From a checkpoint of a small image embedding model.
Model: arch pvt, norm layernorm, activation gelu_tanh, patch size [2, 2], depths [3, 6, 6], widths [64, 128, 256].
Rows from block 11 of a small image embedding model, named by matrix and row number. Rows with one number belong to one neuron. Each number is 128 + 24 x the weight over its row's rms, rounded and kept within 0 to 255. All counts start at 0. Numbers have three digits each.
Before each neuron's rows are labels from the 100 images, of 14848, where the neuron reaches its highest value: "strongest on" is what is common among them. Only what is clearly more common there than usual is listed. The data: photos of arthropod specimens (BIOSCAN-5M).
# fc1: MLP up (model.blocks.11.mlp.fc1.weight, 1024x256), inputs 0-127
# fc2: MLP down (model.blocks.11.mlp.fc2.weight, 256x1024, transposed), outputs 0-127

strongest on: order Lepidoptera
fc1.448:142107123140128150149152149147150121077168138128137110119142107122130132142138122133114105151157118100180145114172073132063122099112141106152151177139117122123144125086149087143084135137102113111164136170110112143092101166144142097106092168116128153168150105153135088119120137130135135162190120098112104117124131106094107139131141123130131136124073149146113162165105127103136128081104
fc2.448:110095068164129151151134111135151145159124139090118139152129132138152139160125115133148168135120130107132147148104110113163123148153146111180185106133156137133125111110124126151165120083056116096133145126136102116073095112105107140149136146150141153105118150081149148116161159108130129150132134113094125092136101130150127140138115078101108111140102122134174102161165126129124172113091

strongest on: order Hemiptera
fc1.10:186119094189102138173148104139116140132166102184094114128153137133131108154130127169125142111124115110108109103101124139146164075105185118112140138110128121124146099117088121087120143159126121121143147156117184099145105149127141122128151136172100128129099107143111140114126138082119100139118136119082152099141127132160111122102111103120127134102101168124152077156098152157087177150125
fc2.10:130145095167130131140110117117122185102102134178133137105123111164107103146123121139166136197135065134111106122137144130125170140121127099112144117161086126127159066089142114140165141147111143092156137093150146117159083131145154102127091131132112092093124138143125137114090120104137177147134139101122185092124114158122125127125150113146108104077118121171159113157121138115140138118122

strongest on: order Hemiptera
fc1.705:104125104171141169141137116089154137130110137123117165157141103073092127098149100126097150160129091142156109136118153087139093151124119100129125135135136169066098173158180138100107128112116110128147125118140137145113123155136124118118111162124101143126139131082115094110137171177132091116138150121147128083082135182154137101100141089131128133138132162098088138135120118119142125152133
fc2.705:112170122157119130121142126154147144127151094152097094142110143125123123170089090131123111202106098130131107108146099109152088130160134151129122134113149160153100118117144135112138140127134142147121136139150096141134101114146144111136105138084151151134123140119138139127118164137110137135115114135090112118123170104111151143112142094128155134099093062069180127108152113129114114148155

strongest on: order Psocodea
fc1.673:121139155101090126143135115127127126121100133173135115137143100076145155146177144101116094102105099155134141138129125139165169118115143093141143147155118143145114158115136098153067118172162102178101125115120060161097105115108204097133095159139097149129128121156135130119112158136125147105119130168150128139135153111121119069158160125097110139130121070132122095069128106140159124127140
fc2.673:164154137113072129116153100133078189127120088154115097103079133137134093147140107128161119112158084122141144099100146110179147135149133111128144142133129136121129149121161140192143142062138128066133136120170128113174133091132124121098115143102141142123108125103133133123119098104160094125119088145155097093150091139141135139138147105106112141155120122142111154177138176096109093136106

strongest on: order Coleoptera
fc1.366:162124170118133107152125147085110151113089120081133137131139107105100149121186111098110114133124159138105153130127092149069156158158103124088134120162136139117118121129132117099162134131144132154155087168118129115124129130154104140113146125111103063150111141116118135166123084099133128121111090141104099129078150130141143136114140166083167082144102134144109131133132152150125115113122
fc2.366:166162137088142133135162153110139148101161098140146140095139161105119095142107095136121098129105156151162104102101160116139115116131133131157100148104122112142152136140079146133102147074106128133124114085135068120071151118130107084153132136177155123138109121153190103125087108138138110116153140159120122162123127120130104106112112120108103132114131094158126134180132154159097117111144

strongest on: order Psocodea
fc1.519:184152167123172120149144125133101128113112127129150143155075126160107093153162159095150127162121127105166146119091169109133142147094171125138120104113134117082134074102170100109157105119111102139115142120134183115134109147133102121142084062091135106118149124137070092096095143107083135150178131153138145136112147131072139118086146161134103134123104132135152122097146148130104126145143
fc2.519:160137095158143107084165144161115159174115181128140128156173086115118172132087108103123137117102149164120111108140135101159149138156135146144148139137111122139126163170144143165131108113139130146141113151082109123153113127145137172164142117109113155122106106088139153138120144118118074144127131172120114117127156143114117153178079165127128115089104191144116146120095138117140153131112

strongest on: order Psocodea; family Lepidopsocidae
fc1.315:162148100177107091145126184115121143135088100104149126116155095116135106086116157130126153137130133136108085157131125125151080107089152131132155099127122150132155103105145160108110189111169171128137105109110118132128110148163135127144169162122120139113119079101189140126111091156098128122183113134173117134109131114138123096153109124142128129089082168157146124141183112140114088106141
fc2.315:153129131151154132100149150136110154164102103162103133122167129166163149143125110173093132059147089145131143147124092107189107153070152128108159115062160143103116148131111171138099108116123140137155097124138084124126166127134128155143156109104062185158105153089132162104104106182117112100096150136113116104104095077139142135149128149136156115135134136146123187140110174140106105094096

strongest on: order Psocodea
fc1.717:136107144110142076114106132127113141077122124141129112128121113097132176131092100195146139125137134098097140154176075118158126131105142116101093136162079105126122128116126149176124132130147157132163121152114110139156106148109188143150118080163092139122132112085152103133127129132103140141113103100168118137160150136137168099095169123085141094124152129146116078106156148096126144113137
fc2.717:144123148111104100094131102103138111120126116138116134126139084122121150138188123120146121107147119112114111130093141121084142126114113177160095150148107097128139105094120191150109181117109145148145076143108113130116144130171137111164115126139109120138152131144133085124162111076106127108131150128124099132134158072110154119140131139144106152136143137154120088163143138114129114138111

strongest on: order Lepidoptera
fc1.3:138083092114119134130151165118143150139105152118120141187123121175159111101114104149107124165114157151131145104161147139117127155095107075168074081147099101135119101203107113137117138096104130169181144112135119122141139118110113116126120096112087153123162101137138117166121134139152127154123095115145105154108127126123145127162114121144167142127110165138109155145132140122154116096146
fc2.3:103131104120142139138126093112200109145120168103157146161143140149142145123091129141129120115105075074142106124132111091134124107125160165138092155135153138143139164121101134190093106152140125126115194097107107107159127115119101134143100109122099106147137125138162131134115121141134096175133144122093114159099113098147133100102160149133171120118136136114075138114161105155136117159091

strongest on: order Psocodea; family Lepidopsocidae
fc1.345:148096157149111128141151102150114137110107169144144137140112151125119166125144134121115119113130136149106117162110165174146129178071111129178110152132119141130116118075108174153125128165107143097143135103104158137109107125126108201097116128143130141123113126106075085106139140117133085153144109087102150099119118150082142150152112170147127166115150146149135133135161127132107113091136
fc2.345:169120157123091145129092121113175098120125153136150103107141099120121100119121168145114152125126131145129125133101101153107168180182105132108127081119135096114122093143125152092155120171176121152126127157116117107144090120073121090101125124141158126143078121081083097152086110141155145102133119083123123134148111159143157119142102127130099153093130136128133162167105147078113107100136

strongest on: order Coleoptera
fc1.55:088146144106129104130113082137120120137061168109140119107086122108144159153089172141117142134124145168117156107176109165119131184150141147122135133150156137129110101140135145099186134174160140158122131109137107153123121178146135124102099193105135132128193078103085116128126092100153148127101111182151124143141111161077156129150118109096124130129089168121134135124103167143120078123148
fc2.55:146181129114155157144090121152149131107077114106109169139141144144131154153105176106135174140114169138123163111134134140091092102111129125111116126117096116115133060130124108109146131141129138137169129141142091108148081120099158089136109169100110129120122128109116130128115134125083145090110138161099150158106128143112093108135112162126124152132123152129147123137117117122093079117148

strongest on: order Lepidoptera
fc1.604:138073085117055150098079111124145146128153135135095138132137144146183140130075137140091131119120151131161151121117099113159126128078110154096123107093119113116125104103125104097134134122165126148148142114144144132099139140138124117141115103138118127096115121174153091118144149166158128131146146102108145160123132088101137126150117120155115149126127100131126125124154129116159151156122
fc2.604:133112139154167100134127141118094102133126149166138124141117112112141128112098136168141113123189105127104072124122145105132140102116136164168109125159159147165130125109135147164071126126116138100143140129160158115132114147124106119090110166137102101180126179127109153160108094130133125117160161107105120116142153142110132126090173102125116179133114135088148085122113108146126110125095

strongest on: order Lepidoptera
fc1.603:147118104120103141049174128155116137158086143164124133130115120130150118110101100165115086130157115120134155141183163162112091149118111108119138117142105143132091153109195121129144162111180147155123107107158130161123139129098112109095110096157100139147085195124131144130147107101119168146119108136134093152143092112172082154162143142164103160138188139112142143140107143101164123147097
fc2.603:099104156103174148111131157107160111112115076107119112090075124147105120148095119132127122135166174138103126121119118103157134127098145123113110117116063123139139126117137137133128092192117086164114130135125162109148137065160121167122110137159157141155162157138120139145079097172142166111135104158169119139114143179133123143126147119159118095142144098108152172114120173118140128113129

strongest on: order Hymenoptera
fc1.561:110083142118121147156103114128169137114062116152126133122103096141146134120099129169127100166118121093117112156099106094144129104169159132156130141121150114133124145147184157145105111167152108148140098136083152199123089115151141124138128078113072154131129175133116156144131136094105144129163105131116110150169171118117143159143109148123095134148124111150141148122102126140157144095138
fc2.561:092149171129101157105100201119094105143132179144093151146141140169151095143174111132178154161151113134132152117112129119096140126122158097160099138119181139140132141116143183118134122118136149111123116170148103123188142144105134133095104142137122143131127140126134076130134117121121126138087129130150101110178109102165099106095143118089143107113112131079144122107107147132085113094124

strongest on: order Coleoptera; family Coccinellidae
fc1.431:133119093123127101161122173133115094102116127176123162096133110153152106154128141128114153107164099107114124155144140159154131119139151134129184110074106124112141083137096120114133138128118119099143136107120117155134176162112150120169122139152142132153096103105091150088134131130102161161157118082163148163125176148121151084117105151091116135113160115167148111132155147111093143169105
fc2.431:125136090124133112128114159160097103117148162124089121077149105122110144125158134126099139125138122132145131091106149143151127156106099139129109146155136146166110131100135161170116096155137113061110145085122124115110109121143109168169148116138098106145136130120144143096180167143098126121132129115096156176108111155133140083166106076107121077133102121104093144113125139103133105097168

strongest on: order Psocodea; family Lepidopsocidae
fc1.223:145159168184115139131158079151144125125104122117171109118145114105093108135155126115121160132121141123134129119087136114090129107131148123149131134194125116109098147115112120173111094127112124192138102127086128137118128116144147107125104113129112144119146137139139096118114088175129130124150123081135145110116105145142166118115152103136127110153143095148138122062156098146117097081155
fc2.223:124127098107130153095112130130065160106090139128108129130117110112159102116117079190119114156214131167147122169124144099102130174123068103114155148128123171099111141110131128128167129165126103107177126115125117127150118102134143159113123126151145073094134144122144095107118106095134124131108141141107102122149119135113145114141108124139150102177104127114189091132135117143129108160133

strongest on: order Psocodea
fc1.145:149101135132087095120106164140113156113180164121130168119105161107098123144091148127131140130101106163100124120122135152115132091109122084085141139149093150104092105128126148104129138127111140066162146146099169167122121167135134127172144121160099145152089104136132103080136137106112140165120144120107128128136112132147152093128104119157147103093099167125089113124126146147142129147103
fc2.145:127117116145128119167097093105138169087133142134144150092181131116123113131111141159125143160135111147101110123145155118111130119175114146110138150162088153100169098089135109141110126108124153072102098128116170122159106117137169156123095142141122075144143132123142073107129142083150087128132159107144129081099122144091107132147158111105134101136103097152111112115128145094136092121168

strongest on: order Lepidoptera
fc1.403:116149110085132134138133131138111085143164104131144148142132167078142073116137125153143142134112119113166121138079118143092111108168132070157102150132109130114105123130111126119114102152097119124129134163130137123088144134154172141113119129139108130149157077137168143137096114106129100141121120107161145133114145123164105103142156141151164113145129103131128146137141125079142152194130
fc2.403:120085061134072155141161109130081151175113095101124122133087144129155147141136107127144142130129194117144146157146114142119141121152143102100131120075124158137130130060082087139161099133095105143126114131129121103144115093144149081106163118149171108108166149123127136108124125133140159165115114153119152170130085156087134125157100107165153123140102094140127119123139118120150136117144

strongest on: order Lepidoptera
fc1.229:103140139155156138145201115155117112088091152127157150103129072120108124133146122118121112141096104124124093129108105150168118190114138124137135125091110100128132121135155124100113153134114153151123158127149115154138150134077104160143152096130167162129128113130109144099112118112171159102104132161154172148105135114126120138120127164144110191177138070149101146086131166108115114115136
fc2.229:121107161097109092154178115057121119157134138163154131142154075119132101155118129134135168106120134133125143126120122144119123143144113103151121137144155094114130136114163153160078117188133125102118116115117120114138110130105121079141169089128129110130156161148162116103153144093104067131136197145133128147121159133133134083111124186136142123089105153085102098119084118084134125130187

strongest on: order Coleoptera; order Hemiptera
fc1.487:188093151145135124141107170119158124117089107133151112142157107141139122102116147152107172112127108175160138109140116139110105159155107109132094114112101102114128104152165117117116145106168127141119114119156097146125147082115080133117123086099135142139133101112103107127126149108106130092096123153070144152110118137142117156142157124083152139113104161134162144114150119119144114129075
fc2.487:122138109164078134130149127098100105111110113090126106108136132074112142180102128119137129125145117100178138129125142122161137088136144151118140128135129166111166169069099107121148176128172160111130200127105085095105124124094164137143155117109114117149135135144142128158123099106082112163104123121148103125156106141114147127152100122162122191140130095135117148105129149142074111103076

strongest on: order Coleoptera
fc1.537:085142164138109155125144097110122071130107145147148144126087134072125137138106140114141100085111108130145124138133145134131160179150136123145119097113142132130101127175093113143121120120129098158138140134179092137131138092176158121146124167152178150097130118124093138127163142153180114107135129196130146115134098123120113147156138138112117113100134109153117141107101146142143095107140
fc2.537:130119187129157092140156121152137117122088088152110123119150105107118155127166085173150158115166150142132124103134135092133138163155117150119079145126153102144112153138089164184104121113152125169114069140156143111120164148159134101143116165143121134131103144096115124096135133101148096151098091143127089136109084125146156110107097121132116159147113135080179148168119153163162109143105

strongest on: order Hemiptera; order Lepidoptera
fc1.565:147127152125157135085123155126136121141120132083101115106112096103107125118144111124131111152165156156115175089133130113149094139114159110152155162100142107129139139138134184141108158146143161155107114145123129103110115077103127132121097132156102125117154120096157126136116128088109117116138132120070085078173186146085173080135120151138117118114102158098154196120119113139120126114125
fc2.565:123138129113123118163144131163188085122118114129110119140144133120090175138101163112096148119089128117119127129126106158147117177097119096139096159084166103114168155129146176128160121147138089147113126135131095131139111162135113124114132120149105117096134128152108082154152153140108122128151115172155139086094117099123137106122122134122097142125118133136142096108151093132139157122128