{
  "dataset": "photos of arthropod specimens (BIOSCAN-5M)",
  "train_examples": 97500,
  "translate": 0.12,
  "num_classes": 218,
  "activation": "gelu_tanh",
  "fused_qkv": true,
  "qk_norm": false,
  "parallel_block": false,
  "init": "xavier_uniform",
  "residual_init": "none",
  "momentum": 0.95,
  "nesterov": true,
  "epochs": 37.3,
  "lr_schedule": "wsd",
  "decay_fraction": 0.3
}
Rows from block 5 of a small image embedding model, named by matrix and row number. Rows with one number belong to one neuron. Each number is 128 + 32 x the weight over its row's rms, rounded and kept within 0 to 255. All counts start at 0.
After each neuron's rows are labels from the 100 images, of 14848, where the neuron reaches its highest value: "place" is the part of the image that holds the peak. Only what is clearly more common there than usual is listed. The data: photos of arthropod specimens (BIOSCAN-5M).
# fc1: MLP up (model.blocks.5.mlp.fc1.weight, 512x128), inputs 0-63
# fc2: MLP down (model.blocks.5.mlp.fc2.weight, 128x512, transposed), outputs 0-63

fc1.131 [168 130 188 134 170 100  78 159 117  94  93 198 166 177 176 124 140  90  96  88 170 211 118  86 160 158 132 112 169 131  83 130 159 131  88 154 169 184 123  72 141 124 170 124 107 122 119 132  88 106  83 142 111 154 158  80 147  98 101  91  90  83 167  70]
fc2.131 [153 130 164 111  94 132  84 199 133 101 104 153 212 189 179 152 117 115  67 100 160 255 159  97 102 133 137  86 127 158  65 124 127 115 109  87 158 157 170  54 147 103 103 137 140 137 108 107 123  96 135 128 147 137 108 103 124 117 133 116 169  68 131 143]
place: centre

fc1.124 [132 143 107 192 152 138  99 144 125 185 138 153 150  93 183  40 131 119 128 108  65 116 121 125 167 120 115 135  88 115 138 122 137 108  96 121  88 116  99 124  60 152  64 162  84  85 126 143  94 172  96 154  86  93 175 107 134 143 161 161 163 167 165 112]
fc2.124 [179 196 111 141 140 175  68 118 138 150 148 163 167 136 130 122 164  95 195 117 139 121 127 121 107  70 102 107  73 134 170 150 137 137  63 168 113 140 170 154  91 135  71 152 127 167  74 141  90 119 123 101  95 115  84  75 111  89 124 150 171 109 115 145]
place: centre

fc1.356 [ 96 159  76 115 141 147  94  90 127 150 130 157 187  85 137 159 125 155 152 130 131 156 180  76 103 153 166 122  83 132 140  50 136  80  98  93 122 132 159 188 146 165 194 104 101  83 137 168 115  91 174 141 148  84 153 153  89 137 132 129 105 129 153  89]
fc2.356 [144 113 155 106 139 145 112  66 154 128  89 167 137 124 141  99 114 102 139  94 132 106 192  78 137 186 161 157 122  80  97 145  71 104  97  89 161 149  82 117 111  82 134 153 146 111 171 129 190 106  97 147 148 121 148 147 151 148 101 139 139 204 175  63]
place: bottom left

fc1.389 [162 137 107 147 108 137 179 123  75 144 161 170 105  99 112 153 137 169 107 110 146  73 135 134 185 106 146  94 182  40 100 121 163 113 131 122 158 129 154 144 142 153 167  90  57 184 109  75  42 160 128 147 150 148  93 135 136 116 124 119 112  55 108  75]
fc2.389 [107 104 101 113 114 109 184 187 186 135  99 151 143  69 150 178 107 135  97 102 162 100 153 143 162 122 144  90 143  94  92 136 110 120 112 118 155 108  98 163  87 132 111 119  73 133 129 148 111 115  77  94 146 124 125 104  93 131 132 155 163 169 126 167]
place: bottom left; bottom right

fc1.388 [118 141 114  72 126 128 127 134  98 141  66  80 119 114 119 109 183 123  65 163 166 191 130 129 147 107 171 164 183 136  67 148  76  77 115 181 129 129  52 158 121 157 157 133 134 197 104 149 138  91 150 155 151 132 129  99 135 126 136  77 109 154  81 152]
fc2.388 [ 95 159 140 101 110 178 110 127 154 177 197 143 134 113 131  81 103 134 166  68  50 121 150 156  92 146 138 103 113 188 198  78 101 105 124 118 187  98 161  68  65 113 114 135  99 135 112  94 116 122 124  93 129 160  98 164 140  87 158 132  84 110 111 155]
place: middle left

fc1.69 [157 133 161 153  90 153  94 139  94 130 159 128 179 112 151 147 112 137 140 119 120  99 109  92 140 116 154 139  31 115 101 110 154 160 179 105 162 139 140 153 146 105  80 189 139  69 150 120 148 146 112 194 122 161 166  80 130 105 127  75 123 107 125 155]
fc2.69 [174 147 158 174 138 152 115 170  85 125 119 162 166  76 143 146 104  82 135 129 145 130 117 176 122  97 148  87 110 124 170  95 120 127 134 154 171 145 146 107 122  84  82 168 147 134 129  96  64 118 159 184 179 170 118 103 108  45  78  93 166 154 148 180]
place: centre; bottom centre

fc1.282 [148 162 206 130 145 135 149 130 102 112 174  70 149 137 116  96  78 137 141  76 176 117 124 105 140 144 179 102 170 146  96 193  93 138 103 170  87  87  83 135  71 145 110 128 199 134 177 101 104 161 136 103 117 112 154 132 195 113 111 162 143 157  55 137]
fc2.282 [151 116  77 107  85  72 101 106 122 119  97 113 136 156 148  89 147 133 118 176  86 147 161 128 108  73  60 148  89 117 137  82 170 118 132 122 154 111 127 154 194 155 156  81  97  80  30 152 171 141 114 175 183 145  73 123  76 138 123 159 134 105  93 131]
place: bottom centre

fc1.59 [124  98 150 106  87 117 132  81 156 139 157  86 145 131 148 198 144 106 123 164 154 101 130 122 158 141 145 122  91 179 115 144  74 109 183  92 171 150 104 120 124 129 117 107 128 196 101  12 204 126  81 107 154 109 115 162 125  45 106 124  96 135 146 199]
fc2.59 [ 57  90 105  90 106  73 220 142 118 132  82 150 113 107 108 138 142 129 110  81  96 112  93  87 162 126 143 159 139 126 116 170 107  85 163  82 161 172 101 132 167 115 128 143 170  97 188 172 150 168  82 103  82  65 129 151 116 158 179 136  95 156 122 128]
place: bottom left

fc1.334 [122 189 168 140 168 103 118 118  69 159  76 120 112  81 195 172 200  85  82 119 154  93  90 143 141 139 129  95 107  85 203 173 156 169 134 148 132  94 149 124 136 107 151 131 148 100 111  85 138 111 117 138 113 106 143 154 144 129 188 167 131  94 103 154]
fc2.334 [144 108 134 177  98 138 148 124 128  93  87 131 105 116 160  97 124 164 154 142 105 107 138 151 113 103 111 102 125 145  95 194 143  75 144 185  91 165 169  45 172 107 104 208  87 161 114 167 173 128  97 101 137 148 143  90 145 139 117 135 154 177 110 134]
place: middle right

fc1.137 [124 133  87 178 152 120  93 114 106  90 157 125 133  97 125 123 144 101  79  97 157 135 162 144  94 110 135 102 148 134 128 183 100  91  93 111 105  89 100 174 107 123 189 157 135 121 147 188 110 128 158 169 158 150 159 132  61 163 130 127 104 174 232 104]
fc2.137 [160 129 147 137 141 111 151  81 103  72 122 174 117  74 139 177 143 105  61  97 125 146 119  97 144 123 106  51  96 147 139 107  94 119 103  71 140 128 152 163 164  71 166 199 144 128 186 119 174  70  96 150 134 110 148 161 102 149 135 149  96 150 142  91]
place: bottom left

fc1.130 [105 140 175  84 116  96 165 159 104 132  97 140 126 159 152 125  69 127 137 156 113 142 127  98 143 141 158 190 115 126  51  92 127 159 139 126 133 163  85 108 142 140 108 143 139 135 118 147  77 121 117  49 139 110 105 132  96 185  72 130 103  90 155 161]
fc2.130 [218 155  61 142 133 137 160 109 141 133 171  93 122  79  91  96 196 118 130 131 124 159 185 143 103 129 145  33 162  94 162 181 104 115 113 134 127  99 139  96 135 114 112  97 155 100 126 133 186 128  79 128 146 141 162  96 117  87 176 133 140 159 128  84]
place: bottom centre

fc1.280 [171 128 115 181 132 140 171 125 154 112 102 225 108 128 166 179  89  80  90  90 102  21 130 116  95 178 148 101 110 150 151 161  99 110  88 111 161 138 173 139 114  94 161 112  85 145 155 149 106  86 161 136  92 126 133 107 109  87 130 167 131 152 156 132]
fc2.280 [126 135 187 224 149 135 147 110 107 122 119 139 137 123 183  85  80 126 130 146  82 161 136 156 114  97 121 155 100 186 206 127 110 157  88 115  97 109 138 142  96  85 113  79  62 187 142 100 109  98 172 128 142 141  60 140 137  79 155 118 112 120 152 117]
place: centre

fc1.136 [121 121 122 109 130 129  54 102 169 129 175 110 171 144  97 121 133 122  89 146 229 159 163 128 159  87  83 159 171 139 130 138 112 137 122 127 112 110 175 137 134 109 127 135 153 118 110 137 162 209 163 155 102 177 158  98 167 110 137 122  86  99 111 153]
fc2.136 [111 141 154 165 133 116 186 153  87 128  95 131 106 110 108 148 121 102 170  92  41 126  71 181 116 201 148 121 100 143 159  74 156  71 157 112 196 143  80 132 111 100 159 112 157 121 145  99 115  60  76 129 116 135 133 142  82 163 144 143 127 129 128 108]
place: middle left

fc1.135 [172 165 151 155 138 148 138 116 157 166 114 141 109 101 116 157 130 163 126 149 132 181 109 135  97 143  96 143 143 116 124 112  84 172 147 157 202 138 164 169 123 130 130 130 126 105 127 123 163  83 150  74 119 101 123 111 112 134 162  42 162 127  82 147]
fc2.135 [182 108 159 187 125 179 123  86 114 169 117 113 100 167 119 105 126 117 125 112  73 127 129 135 146  99 122 141 195 173 176 164  76 167 121 108 150 142 172 130 145 157 148 138 111 165 116 156 194 148  92 135  92 120  95  74 190  93 127  88 139 121 111 176]
place: centre

fc1.275 [137 134 122  44 151 136  79 117 120 110 131 196 123 140 104 143 192 126  86 159 129 104 210  75 110 150 193 131 177 167 103 152 128 117  86 136 129 155  87 134 137 170 134  59 108 101 111 165  50 141 166 121 136 103 124 133  82 168 113  82 130 156 121 126]
fc2.275 [137 139 150 126 143 150 129  67 188  97 113 127 152 106 132 181 120 126 101  99 142 121 155 140 214 130 170 114 153  80 106 103 112 133  92  89  92 186  92 130 141 115 154 128 104 100 115  75 121 120 128  93 105 176 105 147 144  98 183 120 171 213 135 110]
place: bottom left; bottom right

fc1.461 [ 94 156 122 142 152 140 111 151 113 109 143  72 160  99 115 140 120 187 124 172 187 180 167 167 123 115 116 125 104 158 185 146  63 110 155 170  88 135 114 177 130 115 178 132 107 133 158 150 164 122 139 136 107  64 120 208 113 129 193 152 160 147 108 218]
fc2.461 [125 130 142 150 131 165  91 143 126 136  98 162 156 165 160 168 129 112 123 180 118 155 186  86 156 130 116 101  96 152 154 123  75 127  99  65 119 140 155  97 125  40  88 131 154 161 177  95 132  92 132 130 146 159 100 102  91 141 115 153 115  88 155 135]
place: centre

fc1.405 [197 142 133 120  50  91 162 140 127 106 186 110 164 161 142  79 184 152 167  87 129 131  77  76 168 166 164  96 153 113  99 151 141 114  73 108 165 132  98 186  71 190  98  88  56 138 146 135 136 119 109  95 151 141  97 138 153  97 160 140  75 115 193 141]
fc2.405 [152 180 197 135 167 146 151 187 110  86  95  85 100 195 110 116 122 129 156 124 118  76 134 127 164 107 147 127 103 121 215 114 130 138 118 129  71 148  64 112 143 159  60 181 138 131 120 111 143 101 154 109 136  72 139 168 142 140  98 133  87  68 116  92]
place: centre

fc1.490 [118 112 115 158 154 138 107 108 107 107 148  86 149  85 136  96 140 123  94 131 101 132  98 150 157 128 125  90  94 168 129  82 100 118 161 164 130  94 144 133 113 137 186 109 162 131  40  99  86 148 138  98  78 135 135 173 119 154 177 176 141 132 133 117]
fc2.490 [ 60 175 144 131 167 151 147 138 147 111  94 149 110 137 154 189 124 154 149 139 159 155 204 137 125 103 117 173 147 126 109 181 164 135  75  66 128 131  97 127 123  93  66 151  80 151 226 122 101 120 159 193 180 148 111  94 130  48 103  90 113 122  90 167]
place: middle right

fc1.46 [155 163 142  68 181 189 133  91  94  88 102 135 146 133  55 107 176 106 110 134 155 151 114 124 165 131 134 147 215 136  95 110 157 147  98 174 150 106 138 163  75 142 107 124 128 178 134  98  61 113 164 105 121 139 110 114 110 132 136  87 138 113 193 117]
fc2.46 [108 113  85 100  79  34  89 130 118 178 137 162  94 134 131 113  90 101 111 134 118 134 149  93  66 175 116 106 117 124 116 169 183 139 183  35 138  79 142 145 118 121 131 183 147 124 105 175  98 125 174 161 168 162 134  95 125 125 126 177 121  78 106  62]
place: middle left; top left

fc1.13 [137  64 152 155 134  84 135 152 192 142 166 171 185 125 152 132 129 101  68 124 178  91 113 138  83 142 165 143  92 103 124 162  98 181 130 131 143 130 173 143 143 168 146 160  98 171  80  90 147 147 111 163 122 160 102 153 103 136 168  96 117  47 194  84]
fc2.13 [101 124  92 135 146 147 100 130  83 135 128  78 154  99 155 112 175 158 106 150  90 109 142  82 128 137  66 152 134  42 106 154 139 106 151 117 171 151 116 183 177 128 128 104 158 110 109 126 106 151 127 177 110  70 189 106 124 158  90 202 116 130  77 125]
place: bottom centre

fc1.114 [139 120  87 132  56 154 138 155 151 132 136 192 103  86 137 101  94 121 166 116 106  51 152 142  77 113 146 136  94  82 181 206 140 161 130 154 188 101 162 165 173 136 120 161 169 119 179 168 136 121 167 149 125 102  72 155  82 134 150 129 120 137 152 112]
fc2.114 [ 96  93  82 115 147 153 149 159 105 126 153 133  72 142 125  72 111 141 128 111 109 131 144  92 117 131 180 133 217 125 176 116 149 115 101 109 132 116 139 101 151 107 128 139  80 148 137 107 128 132 153  90 147 150  44 185 119  37 147 115 100 150 119 131]
place: middle right